From a checkpoint of a small image VAE.
Model: 48-pixel images, encoder arch squeezenet, encoder activation gelu, encoder depths [2, 5, 5], decoder activation silu, decoder widths [64, 64, 128].
Training: adamw at rate 0.0017, 18900 steps, batches of 256.
Rows from block 6 of the encoder, named by matrix and row number. Each number is 200 + 20 x the weight over the matrix's rms, rounded and kept within 0 to 999. All counts start at 0.
# sq0: squeeze pointwise conv (encoder.blocks.6.sq.0.weight, 48x192x1x1), inputs 64-127
sq0.0,165,178,152,149,174,202,179,212,246,183,206,233,213,180,198,219,211,141,211,188,219,201,198,158,170,184,155,219,210,174,213,189,194,207,192,202,184,198,199,200,196,212,198,198,204,176,209,176,216,195,179,194,207,213,188,188,197,187,200,204,199,196,194,203
sq0.1,175,201,164,166,194,199,164,259,232,138,227,227,189,222,210,210,187,167,202,166,226,185,210,167,187,219,179,226,199,172,290,175,210,202,189,236,204,203,205,208,202,207,192,197,187,201,211,195,197,191,164,179,201,198,197,214,183,199,207,192,194,195,222,165
sq0.2,177,165,148,202,183,217,118,253,253,131,183,214,183,220,216,230,174,172,188,208,201,213,233,189,161,205,179,211,208,188,238,155,196,179,185,212,186,213,197,212,216,211,185,197,207,198,203,210,204,202,184,206,195,213,215,199,189,190,199,200,204,181,194,205
sq0.3,191,175,181,195,213,205,186,182,255,197,182,248,182,196,160,215,185,187,216,184,174,188,222,211,202,175,203,203,236,199,216,206,184,213,213,199,204,180,222,183,225,193,195,186,184,212,189,193,204,190,183,184,207,180,203,205,200,209,218,206,203,194,204,189
sq0.4,181,183,182,202,192,179,197,210,210,200,210,218,175,223,181,191,188,172,212,199,201,184,211,183,174,198,193,200,217,180,238,205,182,177,188,202,212,188,184,219,190,216,212,181,219,208,186,160,145,201,183,201,185,202,214,172,176,179,189,170,194,157,213,151
sq0.5,206,223,211,164,175,218,184,181,163,212,242,208,226,155,184,201,230,172,217,221,217,194,184,150,192,187,180,220,231,179,199,178,202,209,200,223,211,203,213,167,186,193,196,217,220,190,191,203,184,186,243,200,209,194,180,220,209,202,180,207,185,192,205,219
sq0.6,197,184,198,183,199,192,157,227,268,191,187,224,189,257,182,188,240,186,229,223,193,227,224,188,200,215,182,166,202,204,223,190,193,185,184,189,190,198,202,206,218,186,202,189,193,202,182,194,203,176,209,211,197,244,200,213,204,210,185,218,193,208,207,203
sq0.7,209,235,172,202,178,240,193,184,199,181,236,251,253,194,214,228,204,182,181,207,210,216,223,180,203,206,179,201,196,188,194,187,207,195,218,203,195,215,211,193,203,188,211,192,197,195,175,208,209,176,214,187,224,184,228,194,207,185,193,181,180,201,207,207
sq0.8,223,224,206,207,213,209,194,175,190,192,213,180,210,193,183,172,186,250,196,246,202,224,193,246,234,197,226,211,166,205,164,210,187,188,187,228,191,218,209,190,188,183,200,199,199,193,187,212,208,188,195,187,209,207,215,181,197,204,224,186,233,196,201,228
sq0.9,266,222,231,229,184,167,257,223,176,228,208,175,207,174,203,145,185,221,206,181,183,188,196,210,223,190,214,205,214,200,175,201,171,193,212,209,192,190,212,186,189,203,206,203,209,185,217,155,196,202,180,215,199,202,191,221,185,191,203,203,200,182,207,181
sq0.10,164,189,208,218,235,152,207,183,178,218,212,206,171,166,152,172,201,207,218,192,180,154,190,227,176,207,242,178,204,232,187,256,170,177,181,203,186,205,218,245,200,210,195,193,235,192,203,223,220,183,177,219,229,187,208,185,176,184,207,205,203,185,187,179
sq0.11,221,172,252,218,208,162,233,166,168,211,178,205,181,176,180,194,223,207,230,190,159,172,195,236,191,168,219,180,218,207,165,217,171,203,198,202,198,208,194,226,182,212,186,197,206,193,212,196,213,200,200,208,204,218,194,222,208,183,189,190,200,198,205,221
sq0.12,182,235,201,186,182,264,202,222,221,178,223,201,250,192,213,202,232,173,211,213,231,229,185,190,194,219,201,214,168,200,218,166,215,209,203,201,193,193,194,205,197,191,184,185,208,195,188,215,207,202,223,207,186,198,211,177,200,195,234,201,194,211,187,203
sq0.13,203,183,170,198,196,231,197,234,224,185,185,227,205,244,192,212,211,183,225,200,203,235,236,197,215,249,176,200,184,172,218,193,195,203,202,191,214,195,203,218,198,164,202,215,198,205,187,190,201,177,199,170,196,202,216,193,212,217,175,201,170,190,210,198
sq0.14,210,208,235,232,235,144,235,148,178,216,167,188,165,192,175,178,184,266,205,184,160,149,195,212,201,181,226,194,169,227,164,230,185,194,187,208,202,219,201,203,185,214,187,203,181,198,206,192,206,219,190,178,191,207,203,211,185,174,192,193,190,200,197,198
sq0.15,153,205,181,188,199,209,159,192,215,187,211,242,204,191,194,259,200,186,204,171,222,200,192,174,157,182,180,226,200,188,204,163,205,211,206,164,195,214,192,202,211,207,196,198,222,202,195,199,198,186,192,198,215,200,195,205,197,215,182,226,209,187,208,203
sq0.16,176,205,193,196,215,183,204,219,202,190,223,205,193,160,191,196,209,182,205,195,222,170,241,208,174,194,223,229,237,217,204,242,216,180,177,239,270,183,194,188,166,185,164,205,201,199,214,159,171,206,193,194,159,150,158,213,246,205,181,182,176,186,179,155
sq0.17,206,227,186,178,175,189,220,232,191,207,205,189,193,191,259,191,193,216,194,161,242,193,228,177,200,190,185,226,200,171,199,163,185,199,196,191,208,211,206,211,191,183,229,215,199,216,189,184,209,209,186,167,209,198,210,225,199,189,202,208,178,209,201,160
sq0.18,224,259,195,180,198,240,201,194,199,170,208,191,219,201,220,220,191,187,181,184,232,221,206,187,206,217,199,208,185,194,210,188,198,214,206,202,181,207,175,204,211,168,193,199,191,199,173,217,194,187,194,221,201,191,218,192,193,206,202,216,206,195,191,196
sq0.19,187,240,193,187,193,228,198,193,211,175,249,220,262,190,235,226,186,176,182,207,214,204,168,175,200,180,192,204,217,200,191,180,210,190,186,193,205,197,190,206,189,182,189,199,202,202,193,191,192,189,197,205,201,196,218,200,210,194,189,208,191,196,195,214
sq0.20,213,208,199,189,224,224,198,213,218,207,204,205,190,201,230,206,201,193,195,174,225,206,236,208,218,229,213,189,198,196,218,188,213,200,184,212,201,188,200,222,219,178,184,213,211,181,180,218,186,189,178,202,201,185,221,197,192,201,218,191,196,195,178,209
sq0.21,188,185,214,222,208,130,197,170,181,221,170,163,171,174,183,203,199,218,195,192,137,159,185,206,198,189,222,154,196,224,147,211,189,179,201,186,197,188,216,185,191,180,186,186,204,171,213,197,175,176,200,195,179,153,191,204,185,231,184,174,201,172,215,209
sq0.22,185,147,200,196,236,171,184,197,193,206,152,196,147,168,160,197,198,208,219,219,145,189,238,212,180,178,211,177,191,249,184,208,182,195,201,195,189,205,192,231,211,194,194,195,191,202,226,212,195,190,196,218,209,171,198,184,178,189,207,193,207,189,203,204
sq0.23,206,184,198,212,217,117,189,158,175,241,172,194,135,129,157,196,206,202,207,166,164,158,221,230,179,184,209,151,205,237,172,237,165,203,164,201,208,192,200,226,189,203,183,206,200,193,204,212,196,181,192,196,200,209,190,214,203,205,188,191,210,194,208,209
sq0.24,147,198,157,196,209,198,146,194,237,174,182,178,178,192,197,237,183,180,160,236,199,212,210,188,180,186,209,191,195,214,196,192,205,174,178,179,200,190,188,218,185,215,214,208,223,202,199,217,206,197,201,213,214,201,227,194,205,199,169,189,217,196,205,217
sq0.25,182,171,183,187,224,152,172,158,178,196,181,180,220,138,159,194,200,189,213,222,185,173,205,212,187,166,228,175,175,241,160,237,213,179,213,221,200,175,201,201,201,174,203,206,194,190,215,195,174,182,188,212,202,231,202,183,219,185,171,201,200,195,221,200
sq0.26,188,211,161,159,189,217,176,183,272,176,197,205,198,237,193,191,216,169,204,237,196,260,182,201,202,206,198,209,187,181,201,182,202,209,211,167,183,197,199,218,196,201,189,206,191,201,193,195,202,180,221,195,189,204,204,202,186,195,224,187,184,217,197,202
sq0.27,189,191,221,232,217,189,205,164,181,209,164,182,155,193,177,188,149,254,176,209,178,172,240,264,197,170,241,183,192,227,179,254,157,210,198,209,187,210,187,225,198,203,205,187,204,161,212,173,209,204,198,180,221,173,216,190,199,185,197,211,211,216,204,216
sq0.28,151,185,170,217,219,190,171,220,198,159,164,207,187,197,177,205,172,190,178,193,189,202,231,184,165,210,215,176,176,222,201,220,192,224,230,184,200,214,207,200,195,202,174,200,206,183,190,212,204,199,197,220,220,196,208,195,211,194,207,237,175,206,209,215
sq0.29,197,220,195,201,188,247,185,190,215,201,217,226,217,214,201,213,200,173,174,202,212,230,208,182,207,241,216,184,182,196,199,192,207,176,206,201,212,202,173,205,192,172,204,205,194,206,187,218,202,198,214,201,218,177,205,214,220,193,221,200,196,212,214,203
sq0.30,197,182,194,207,266,187,204,175,186,154,177,211,196,178,176,208,171,216,169,270,177,207,227,249,209,196,236,161,152,255,159,239,170,211,183,223,186,205,178,224,184,204,190,218,234,175,202,209,207,212,203,179,206,194,227,193,194,207,226,202,205,225,196,223
sq0.31,219,203,186,182,204,230,192,213,206,199,193,219,190,237,210,199,202,192,223,178,205,222,230,217,211,285,171,204,180,187,240,200,208,200,209,208,210,195,195,201,180,209,183,197,204,200,194,207,177,189,176,192,179,193,204,207,188,219,204,211,175,214,200,184
sq0.32,201,201,201,178,163,217,211,199,183,233,228,189,217,181,214,188,234,190,245,161,228,168,186,148,193,192,174,239,219,181,196,180,188,188,206,180,198,218,174,209,195,186,236,207,224,172,211,204,208,228,190,215,238,213,220,181,212,199,200,201,221,176,195,210
sq0.33,209,202,202,231,252,178,216,220,198,213,200,216,187,229,178,216,187,192,197,190,170,180,199,202,159,208,210,170,156,200,192,237,174,131,225,206,191,256,167,231,160,203,223,212,216,197,218,201,228,208,170,246,207,164,237,186,208,169,190,192,200,195,207,201
sq0.34,184,172,171,217,225,171,207,175,193,213,154,188,173,176,152,227,179,191,185,209,163,187,203,223,181,184,212,181,190,239,168,210,197,218,188,212,201,192,168,213,190,174,205,203,203,207,170,198,200,187,196,205,178,174,205,197,185,195,202,167,222,184,190,179
sq0.35,196,222,192,226,199,205,196,203,164,161,204,181,193,172,238,193,194,234,191,211,202,158,216,204,229,183,195,226,213,189,197,190,190,220,186,196,216,215,194,227,185,191,158,191,196,169,176,165,172,210,232,176,244,198,197,192,190,206,159,180,202,211,199,240
sq0.36,226,208,212,226,190,207,200,195,234,209,222,192,209,225,200,170,170,205,207,197,186,224,207,230,220,219,216,204,171,200,210,212,176,184,191,223,216,211,202,205,183,206,216,209,158,193,200,205,181,189,211,167,180,195,179,217,210,200,190,190,180,205,189,181
sq0.37,264,221,224,211,187,195,231,182,196,244,203,197,192,199,178,196,195,203,232,198,198,197,200,171,223,217,196,186,214,194,192,195,191,194,214,184,197,214,207,210,206,189,226,204,188,221,199,175,216,207,223,217,224,216,208,212,193,188,203,211,201,198,180,195
sq0.38,235,185,217,259,231,180,213,227,211,195,202,209,154,234,194,175,196,240,189,214,216,198,221,204,229,196,221,216,218,194,224,195,174,208,205,200,213,202,192,207,187,173,203,197,192,175,191,188,167,195,226,193,183,190,192,207,178,210,200,188,201,214,206,200
sq0.39,190,184,155,171,184,213,203,182,219,188,218,234,198,218,204,204,191,161,199,207,233,186,182,178,175,186,164,235,238,178,215,163,198,204,192,191,184,198,206,216,204,222,189,206,217,201,206,211,191,187,179,225,210,220,206,183,218,203,199,186,189,187,199,186
sq0.40,217,175,186,176,176,211,163,230,217,164,212,264,170,256,203,204,199,167,208,178,227,217,204,182,188,231,163,207,220,184,255,171,211,209,203,185,189,199,191,202,216,179,195,214,206,221,198,202,195,186,194,202,218,201,215,219,183,198,203,204,185,191,209,194
sq0.41,181,177,194,184,208,192,197,203,210,223,222,203,170,170,154,202,210,173,250,177,203,219,207,190,173,196,179,207,221,211,208,235,207,193,181,207,203,186,217,218,188,213,185,193,197,207,224,189,200,214,166,194,190,180,192,211,197,207,185,189,219,220,209,187
sq0.42,178,188,170,151,165,216,157,195,214,183,207,237,201,185,217,233,203,162,188,202,201,201,180,169,179,176,167,210,228,182,197,161,198,207,198,220,195,171,172,202,196,184,206,195,202,175,192,216,214,199,207,220,196,209,208,201,202,186,210,203,197,220,182,208
sq0.43,168,185,169,195,179,215,182,209,195,159,225,208,197,224,225,217,191,169,204,203,218,187,201,175,206,200,192,272,203,161,194,175,192,205,224,228,191,200,190,217,190,211,223,196,220,196,197,201,192,209,211,199,218,184,208,196,210,210,200,207,215,186,210,200
sq0.44,174,196,171,168,181,245,152,199,238,176,227,224,200,221,184,208,215,174,227,200,187,209,194,181,185,226,159,186,239,191,201,173,195,186,196,206,210,196,208,169,200,183,177,212,175,196,181,205,203,170,172,194,181,203,190,222,198,199,202,195,187,191,186,210
sq0.45,184,200,168,192,220,201,171,189,208,185,152,216,198,203,210,243,202,185,169,233,204,221,189,202,189,213,196,183,175,211,192,199,179,208,209,208,175,185,170,222,209,214,188,188,234,183,186,211,222,206,180,221,215,190,219,191,206,175,205,193,235,193,188,200
sq0.46,215,210,208,177,206,197,197,200,195,195,188,189,202,196,215,200,182,215,147,227,206,185,193,194,238,165,214,206,223,202,207,190,180,191,204,223,176,206,198,214,236,189,203,180,214,196,184,240,193,166,240,193,191,167,193,188,210,177,200,154,234,263,183,230
sq0.47,175,224,183,188,171,222,185,202,181,189,231,215,243,173,259,201,223,178,208,200,248,210,213,190,207,217,180,216,187,188,221,184,182,228,208,224,182,213,188,212,177,189,204,192,202,208,187,219,208,192,210,201,218,189,215,167,180,207,203,180,178,217,206,209