Weights of a small image VAE.
Model: 48-pixel images, encoder norm batchnorm, decoder widths [64, 64, 128].
Data: 195000 training examples, 24.8 epochs.
Rows from block 3 of the decoder, named by matrix and row number. Each number is 128 + 32 x the weight over its row's rms, rounded and kept within 0 to 255. All counts start at 0. Numbers have three digits each. After the name is the row's rms in percent of the matrix's.
# conv: 3x3 conv (decoder.decb.0.0.conv.weight, 64x64x3x3), inputs 26-38, a 3x3 kernel for each
conv.0 081:066096134145188176096118161157175148136158130153156155115142127133145139137151134083119068076111038086129065111165118100137131109109107202093174196165112111134087106116142105119182120139118205141156137116164137129139115159105118140131156171159153084147106092107153143149161163113133144111099102103164123158152156168104083140134208147124154111191249216
conv.1 125:141157211102144151069050075132108133135105112114110100128141134132124113136137130088094160093099072114126115126123117114127133138122115166040167155126075117162128211207107129210160033149103139136201145000145186163163125116135113130119142107118123102110190119092130118119144142146105122131136123124121135120103190099094109146115162202144124190151163186
conv.2 132:123136131120130072075073126134113084134119120125102130111117124154141124139142132133099121073130093088109116125158126145159156135116139132098163133209172112053168124156098134177141079118132129202101170169123106172123107118115106155117138114095121153140125087104114132120130128131124138125127128137194120078129225125160078181133162199129111128114178152
conv.3 069:086116169150210152100091080145141176142127152153134176129135132114112122130148122102124124100126115126136120126158110161178152126145150144147255221145076140048110179173214145109152134168123147143139159095129116098093120116113079109122109133158111103124086012102128097109118189139175151166142171144142153137155149071160122078119103145090082081174099133
conv.4 107:182136156154056178143160153126105112118142144128132099149136135148122136131120133101139139193167122093077143120144157135120139131137144168173118154042061100137128001183101164151065121092182030187144122154104155072156091110162128131155103131155110078113107098142114094149133129152141123144143136129183173124140158151155184149245085026124159167166151141
conv.5 104:093174129139181198065116131146138139165163148179165186143133126132131131139116116127141127106116136138142159121112118126134119141109107124115126174233182122100129032129096083112108117137056081087080125192092063165119111149120131155152123129142159171158112123100100110114100134120133135139095118132111136138128084112155097103161127146146110123182230087
conv.6 111:084131188190106225194116212139132104131166137092122115139133116132143120130143125160105175182100091197139148127143111143145119115107139102090094111040086147165125111128155102169078144218099175087163111162090105135117155068091159158109140126146132127133134088124125132158117115132132130105122133117156115141129117111100129145118144105139092093181151153
conv.7 107:120064113128162067112146131134140155134120114111145137166135137144130122130103105169144151112154111126203156134159145117150159146155123175062202123098061000139083242135127189108133175179128123118152189046153195216121141156141143157185132125172135141163127116135171135146117115113138110086143139137138050094109165116097099118120110106111082079130138109
conv.8 186:070181154161202088138083145122130131121131128131122135132139138130127128141139148164166163133192179143150074137158146132156148120143141119052108060075124077080115105118181136225168131152047142126119089127181101186042144142126144118122150158173129125146112093150162188167126139135139145143140132127121065099122174171129132130096167130172075086149072201
conv.9 107:113089140086166162138166126116115127110139152130119124146149130130148151132150144121107117095117123096121168120138137117136129122137141183100089169148158161166167113067070123082097101145123158135236174041118204093120097132130106140145136134142070077118123091105118146149114136105122132123107114139148104052123200156115157111162225146140194088127226149
conv.10 088:153189159124145189070188202127134106126130135123117126138143143157158152129157148086108127116115122123100114125120140146123110140122116225154122135129127149122129093107111095096113079117124128098033200177070185168095147129202115124191156158174108064063144128098136157124061080104074088089065073074119143145163130146099085149157055100079065081170202110
conv.11 074:147125101186140105161117094121109115089103113107100096065106132088135105080114098115133137121102133114121111127113106128108115136135113107108060100115061117123097083065111118145109133150145160155185168141102085162141147143148135137141115118117135094050164101036152115108114133118118112114122105109109176173046117195084140177139142154126146153103101159
conv.12 089:198162151148042079104087013174145156169171175170170162107112129113123107116112110100078106091102111089080116144119124130095133138127147159228097138157107109103058104074097122144096162140125082179148122217124022126144106146157094119130113126143158169113147177128131113121151141137131111137138147141116159138069096089140132110137090148140213166060116110
conv.13 085:139147137096118163165188184130158120166142139167141142144165153142145149170170168144137146099103119099083100148146117122108126139114105102138149094129127157134071167170156157143177029083187045059131146101084076059060119162128163140129144132137094099108126136142070110135147139131143147131135148149181190199119135160136155193104098110163199108126138113
conv.14 096:106086097091154135087142119144115132123121117107132148136131134150147128154138135136142151084107179123151158134143124132144156113133141064050066183176135158123078124152158041090112042098121141109037155109136169075083151146142165145152152164153136152122159087083169176157121144126118145141103140125068082107147157156071087079149189135127128101140181140
conv.15 103:125184133108140033065014040124103109125101104130139097126149144146144140136136137137135121145154111153139086131130134133126130152166149106148165077084081157136184127068133117065126130087000171120040097091129137180095116129121119110126091123163138114106117146157157209156130103096113085099118087094125090151120118130086112130067104103089094112087103126
conv.16 082:082124179167151156163127069125124149133128133105119132134103103104095103123113122088095125075086130098134132105110131138154140130133131094039092143162094097105086112125140066095133131122133135106091167109125135177129160191151120176111086090090139162121185143106210149120119125141117127141112115136124131174075123164105134150139169160162187186167118207
conv.17 079:085161115095086142070069143104105119129125105105132117156175177171166136161167175155150146134131147148104122128169130098116106115101108096124123120130103112051092153123150162123100121093078169138095182163124131189092116114122118111147122145157112140130128195164122209220156138130137132121126118106101142123182137122175140131110089112119068071127120113
conv.18 160:178112109108100144159155100135113135130119127128118122139134136128133135120117128144157068206098084153079145159132149141111151150132158152192081149056079141158116102110133170101174091105203034173112105149122104089160094124088122109081116095119088129117076135116095133117142119142138117145155140143147194135161151148118208164199133125152196163123138152
conv.19 099:084174131205198182158049124173148156127151155172154149123129118103118138121142127109159121145189155147169116147140117145119105128127127084086155139060169135112202114116045085110050144160077130122094060162186054145089143109118121105136095111125143152161112125170147121142147161129138148130142138126134128060181157067114046068189154146170106153160125121
conv.20 094:158173150093115100142159124123151141127127131107108119126131123134148144135117122127135135152170202112121177110110152093065103115101118168133101090185121119240176087035010161137071114098066107080153140051134166169163152165185126125171144128084088076142110131127108144141120134154097128146112122132187110064091095075058111082092151158117142106014105135
conv.21 090:216190207151095206147128189119101113100124109125100116134123141140129112133121129130135165168155168185135196156158147164131150141123120127215149110138126114198174109156178150173126163152178136091108249195103167140105104095124076108147135130148104101097121144101125143127109091128105091103120102119157182145119150173145140180095115171085140223115184204
conv.22 096:167117227196099150169078164135191159136131150138115143114142141133134133137147148136060097146145107134177126153136114183145134141153174100114165165161179076088109106215120061215113091180071099110075040166109086148098126101074141124130122139148114151189079118173112092135138135118172144109144123110151125120151128170165075157139096105126087126176126122
conv.23 068:177079119195134112147163196075127104090099136109082119084060092103073070073090081118165148132156148112162152141127125089146156145143155124111124139174105121113124147132162139109146162166153106078099153120133060043063161145104120144128127130163152117096173078033163104058130143123147152144134152145105141129121169188130132143106137200096116149167185129
conv.24 119:117087145130166161137135104157174146136145137131130130123128126103106125117105113143130125107122121133182138148136137144152144121159152114098194152127091122120049132126120134060083089078070182144147152077141160125165109123103155140102112133133103148155095093136173113140112127107161155152151176163112068111159177121131138127103142117083067092156071107
conv.25 081:121113144153117124127142237122135138128093138138136137126123128155129167136142135136124128141156112170146103098111110108121113112107094185192153199156128116105191136126137109126074111121085171145126147155156213172126172140146178153189180185167152110165124071124129077110187162164177177160163154114063073075119123070134082107163143134115104141113119102
conv.26 069:022105148068182161099154141112109134141119116112104087168179147188141160169175202165137159144136141132146123188183141208186174191177152134084110153125129136095129098127082129129104164183188086161141130109116111134136119154135146118123142111134120157153130142167177114188115083115122108076102096113081129119074128107077089120176137128177149132138149127
conv.27 087:118080097112138107103163111108111132129069089138095133130115094139116091128125103103114127110126132088078128135141136126144146135147155185137069132128103170124122121125046119108060120065068169202179207133094155127090089137126118154120130160124153140114190191110157207141086115145123118142114139130162139109143133118156092102100118137107138097095191111
conv.28 096:106122085208167000163127063139139158098096109141115143093094127102093105126117120192145157115132144127166146114154128155155151148137152109062161139144135142112153163112131150136142106165113162120118163119137128161081102117118046073095083079142134109114164083065172157134118110114132123140097139128087084132085140114113125133130179181085048087132060121
conv.29 122:165178177114133103156157161102107108099097116102110117143132127117114133133139125123148107125176144114134143101116112100110105112105099132049114146089043154062057090102138179119138162153164127112144123138155132140138160166163135139143105127160136098135160085076152116076131136134137136137113130125138127089203215164152121115118149160077088025163227146
conv.30 074:190218136118136083135215144149139165121168159150140134130102122123128107092110141056079083082057093099068074123113113130095119124118117153115108113068073114091044132131160157124150124121188054128159134187171101151126169171177128187163116159166161099110192143104153131159137121122136109135120135140186210146168140134131158179096067118143114140171179177
conv.31 113:166139113089082115110191075096070067094084053108065078142143137129126117118117131130131128147120150136123179129117146152103117131147127070178145073099124138191154139140171159166129096101097134195116147143069125160171104115138120115133116104087107121107110177108107133112124113132134101116125144124140117174090042171146187188099074152131214163112101151
conv.32 071:138112122125170141079130108108104100099115114146127150182176167177206195168190202142144158133147151148166153139159165145158152134128129160114136116129113132136129185176198148111155090082133147101059120125071168133091114125081091081083096108129136119089161132075144135094142109109133122130092124113160153213092139202106151193079132142098123155096097136
conv.33 076:114114159079085091104174127132106110090115129113106118135156139127123114119124103099116114107081108113070094148128151131143156178150161132169137107160104151126141128127087110124143094125178167124135154124065036067077132145204135173188141158155107090060153122141091106136086118104086104113089077113137144123121111115161143148130124126088135150120131125
conv.34 067:074103122160171157144121125153153142147146120152155173106097104098090102092077090120129134092121135089107123109163122183173144129183145076124146123143112074083069164155147079086107103139112092062071146151107109133114130094130144115097141104118216156162176135103163151123170156172158192146166177180135137113105158147192156124077092131107086113123097115
conv.35 126:134166149152188153081139065125124123153127120096113114143121138148152137119133140137135132097104130138156163154111119132103135141122141145081062060099078007079034147193158166146128138139128255142105199032070167161153108146140115160137107122108083121148076131121099169149113120125110115138116121143086104129133186198147173138076181152105148114125131090
conv.36 083:140071112167032092171096144114110128102099107101119111060094073070096080101074080141132138150130136162130136097123112096111100108132156122188196138182157125202178076081103128136095198149103097156131078190158068128064173122141125118146127106145161149115159122149182153123142136138113154115136134157145149154104138116071134131121138172089156207095152213
conv.37 121:140145129141148089157191079131118129142137140127114123129125119139134126151129125160105100124091096102090103132105104129127103135140131109157082133138111151192121072092054087150117080087088121140147062111104145117145136132146138147151159145145074127116108139147090113134126114130132138123130132129123106123067058129143157161121084044134212145069102084
conv.38 115:111155127082049096127064105129141141137120139134135132131118129113135127114110117106133124150185165094112126151142152120099115142121143138162073090090129155123185163105060195161091119157084041080122137225176082139152131110133097097134095126120086118146109169167084114127159149149137130148123120126156129093124102125121143107122080088162154110099104126
conv.39 082:122101088134129139148184194113053059073066079099093071134144134135132139129136133178163151161129105189109121123123095111122108116112130168154123124144160155187160066114138132106119112082107189175190184110059160087036094107119084120117093112084115109120142139121149181140143109123119110120115102091086113153089115210108127255120113160105078081090079089
conv.40 102:090194078115186053117149165135094100119109103135114120125131127126121116119122125161144132144181143137157128115126127127125101112113127137177135103188109162128176122049161136059124198102126185082092193157093089136117143113117119091113140130122145147123177145114130152113138119131118108132124138124070092119093133122157137128108165205122096125118122122
conv.41 129:165104117078101135156117041121100140131142131133120108105119128113114129123125115099172165125098094161193171156143142151150125126154141160186219106037134160122101109136134201148124155150108165159126075083085212244178096123121159161103140167129125122122096094123119112139140136133135139143140121134162185224152078065156207131114022037093168189072064062
conv.42 127:091155097118217059118131086162148160133148145133147126134122148129111109133124133131146117109148129109145116103138112127138118097117143129073146076164123101131163138147136201127153149097143169167133133144110129176012119142150156091137137099167135130133161105124179141132126126123126139122128127111174123156065115081104096085077158169106156160127172219
conv.43 099:135113082067218095024104039124123149146145133138125134136121105135125101119126103125120126106092119125120132123129158140137164125147142172070145096155127188094083142116141184069136174060190194172146142095126153142133131132111134105102088084117097114127078148071096154121122146137127142169132135154161140161124162190142167100062178126127175092105182173
conv.44 075:137141159179154120130083116095119117118105110099111109149138142140141151144180154155137156119126131096117118156184153156155162151136166114112174185201113193165195111121063102168120139189147163211145148108127156161125163118107128123147118157143129087143121079064149134120120162121131148139129146136097095117141135081083096127197170219173109154198181165
conv.45 127:100166160156171068083086161104117098130102124114104127119132142101129132129138123147111123126167162113158115147129115115157140170158106183043132164174133076040111170093134094161156113120130141145124168149135077173065134090158114112157118139098146113120124097114140138169127133126123164121119131130084094137114177095143096121128178217143105087148201170
conv.46 084:130037066175144118083108126120104100108129133135118127102136120133091119117135120179144157134130121125147134152158150167122161155131143132116190209116100138097163120134124115160162132164198136206243060052172156086128136121137134163144121166121179112174143074104131128119118129145095112119100130106056078061099178088065154076174178154126061107139131134
conv.47 100:159154110160123127132143204141116093141123125126133124130158130144143135153125124104072123148105123118126097149115108149135109162162131192185169123058109174172153118137140168188125087174120220127034134208126053164148115105132120074136111115141108117111111146139110111183129120131131120120149135130139126168153095104153197078139080116216181125170116145
conv.48 097:077159108058152080052098036117106110105120122140113122150124096140135109149146145131111145140135167138110135144166209144172193119115138088164108142163078114098061225137137193125171212182164101099102096126166105111149194191133164138123160166145102136068132137084127191119126156127131135138112135145107121108172176170190138128137159105143105081113180164
conv.49 070:164158162085113131091142156128138128155140135164139138136158144148151124142134131159138115166141137147171152098113129139093128145151159118182150099170122177192122072135110112135145153109153126143129149114080143163114065101129084064102085081098128140116106185166146183184117098116116105087105091128189131128145113134156207166130116125102141159133107111
conv.50 090:110186142090112111085155152124127114133144132117129117170172185141149155159144170135120150118103090124110124168163161166154144168147126187152120080071064087095081186202163178169127083119124096040122146115005147139060112107136142119153136150152091073108103171161090137177124126121110089116105105111145149135106121125118099126142098087116121107095114121
conv.51 065:129148176089067108173121115134116124105143120167123131064081092063068056066053038125111112133131113105120121107098110152113115146130089076130117074109084156180141144127086114167174108141129103122117084085071072111132152161155152149152125109137165164087142170142141139120129126102105126116137100137148128168039056137123156157062018127074061131123098168
conv.52 068:112113113149149146110145091153168149146152154154157141169211181192181199197189187159135120149134089106120114148118125091113097080069084182147210180110136136062124161158127149075098175117139091125140134158169118139168168151112119138147147119110125135183171134149144118120125145140127134135129146126154158114140141120186134114135110141165164154189144137
conv.53 069:088101105133193142131185081139120115128118109104114127131152135149150136175144148094092113084084115091094117122131138143141157137112123183127147136146114151129102210146139136112134149104134108087092120128162097089145184166102195153101158169098118170144116166118119163127191160167179220192177173160119118138114106136143129120090110110148135112141119083
conv.54 078:107155104185169116158166131121093113108098116148147145075044064044016060091078106160187187161180158135148135128119154124139125116120108140159158119087132099090158099092111085116159146163162157153133175140146110114122129092099110061090133108127174116067173125063193131123163186161165159193177178183119138147103124129136085107096099125120093123138118145
conv.55 107:137133083127191090175139064129131129111115129141125123136129130126114116145124115091082094065041062107097111133147160144176142157174163165115159175186165179134149101107180096135182115148219204140119134033086118145135138128126131125123139106104171150117228166138230218209125126116119145137140140127070123146121186199122136134056106138121114129155148158
conv.56 074:107167198119168190093089091153154129150167175111110114149150160144172139155149131149110110102112157120150140115123088140124105134124117157117149123130141130119092141142129138145092162080099140139148072089085160167132137137100134122110123128117100148185062139188098113159115107134126140126146124154132131095153104095187184094164097092130152109135121087
conv.57 106:176165150193116131166141186147134145107125084107119128148120127141119134130117141102112125129170150143160106138142136172152130133138137076064116111079142097098155160091082093167169107134080138095082137166159042162182162142123180130162199144143132084131139141154111140173176149134148133099157121072037107105143117110106073127093108159057048085159165170
conv.58 098:127121139145172218163255255143139127139115108109119079153136114146145121130100080119135092128124111160127168129122118120108111108102110255102089131070057129151062134141189190147163125100120056099091074175097080117045076123160125142109109122086111119111115191106148189071128137121133109115108106108195184197141119155092113137165117121112125168160125073
conv.59 122:178181168144106141204115166110099113111109122120120122130130135127124126125118133098115137125088122145104113137128150122101137133116104211201115132039061129089155164138109180070075128095137092115059153075085157091083106111115089118154101137143085075074111160130129162139123114135119117120125120114097108117128214147116202128121098165103104144161147118
conv.60 071:109069102200141114133075206101097128068095127122119133101112144104128116139103136134146133120108135103130116153151134176178155173133137139107146177149134097087099120116119113093040106110081126106132220104165184110115147165131103127136129139110134049107168097081173124127131125118139111128112113089157208168143229166135163131115194143081134134148178184
conv.61 071:064170148101154124118121080127152151134135128142097130132121125118122134142123098153142142140141145188180152104095126114115101150114145091094073105108097088093079164095105134019089140099201180146091135103046181199118118163204147151175150126158147118106158189122161177114091104112122082089130114114066057068146167139111098134137161126150125120144144170
conv.62 123:169184179189130098126052153141138155136138162113129127110124138106128146097127130147122119073161095091152103138161129124157145129142125093042159126093125071052137111120150107139182033090115166094130187133190172189110129133157120113121130122114131099142140060134165176156160160125167161128150138131072122055208192099072076136142173173111064109163143166
conv.63 128:144059154191078197219107162134128111160162120161168114104125126109115140132126128080123184073087131139121138165128136170137143165149157107147183122040121114140153054139127056167119021134052135110101103114153103085128075100166056055139101120085142121144079127164108133146145126133148140111162144123127122128161103090108178132169099065181109142153092112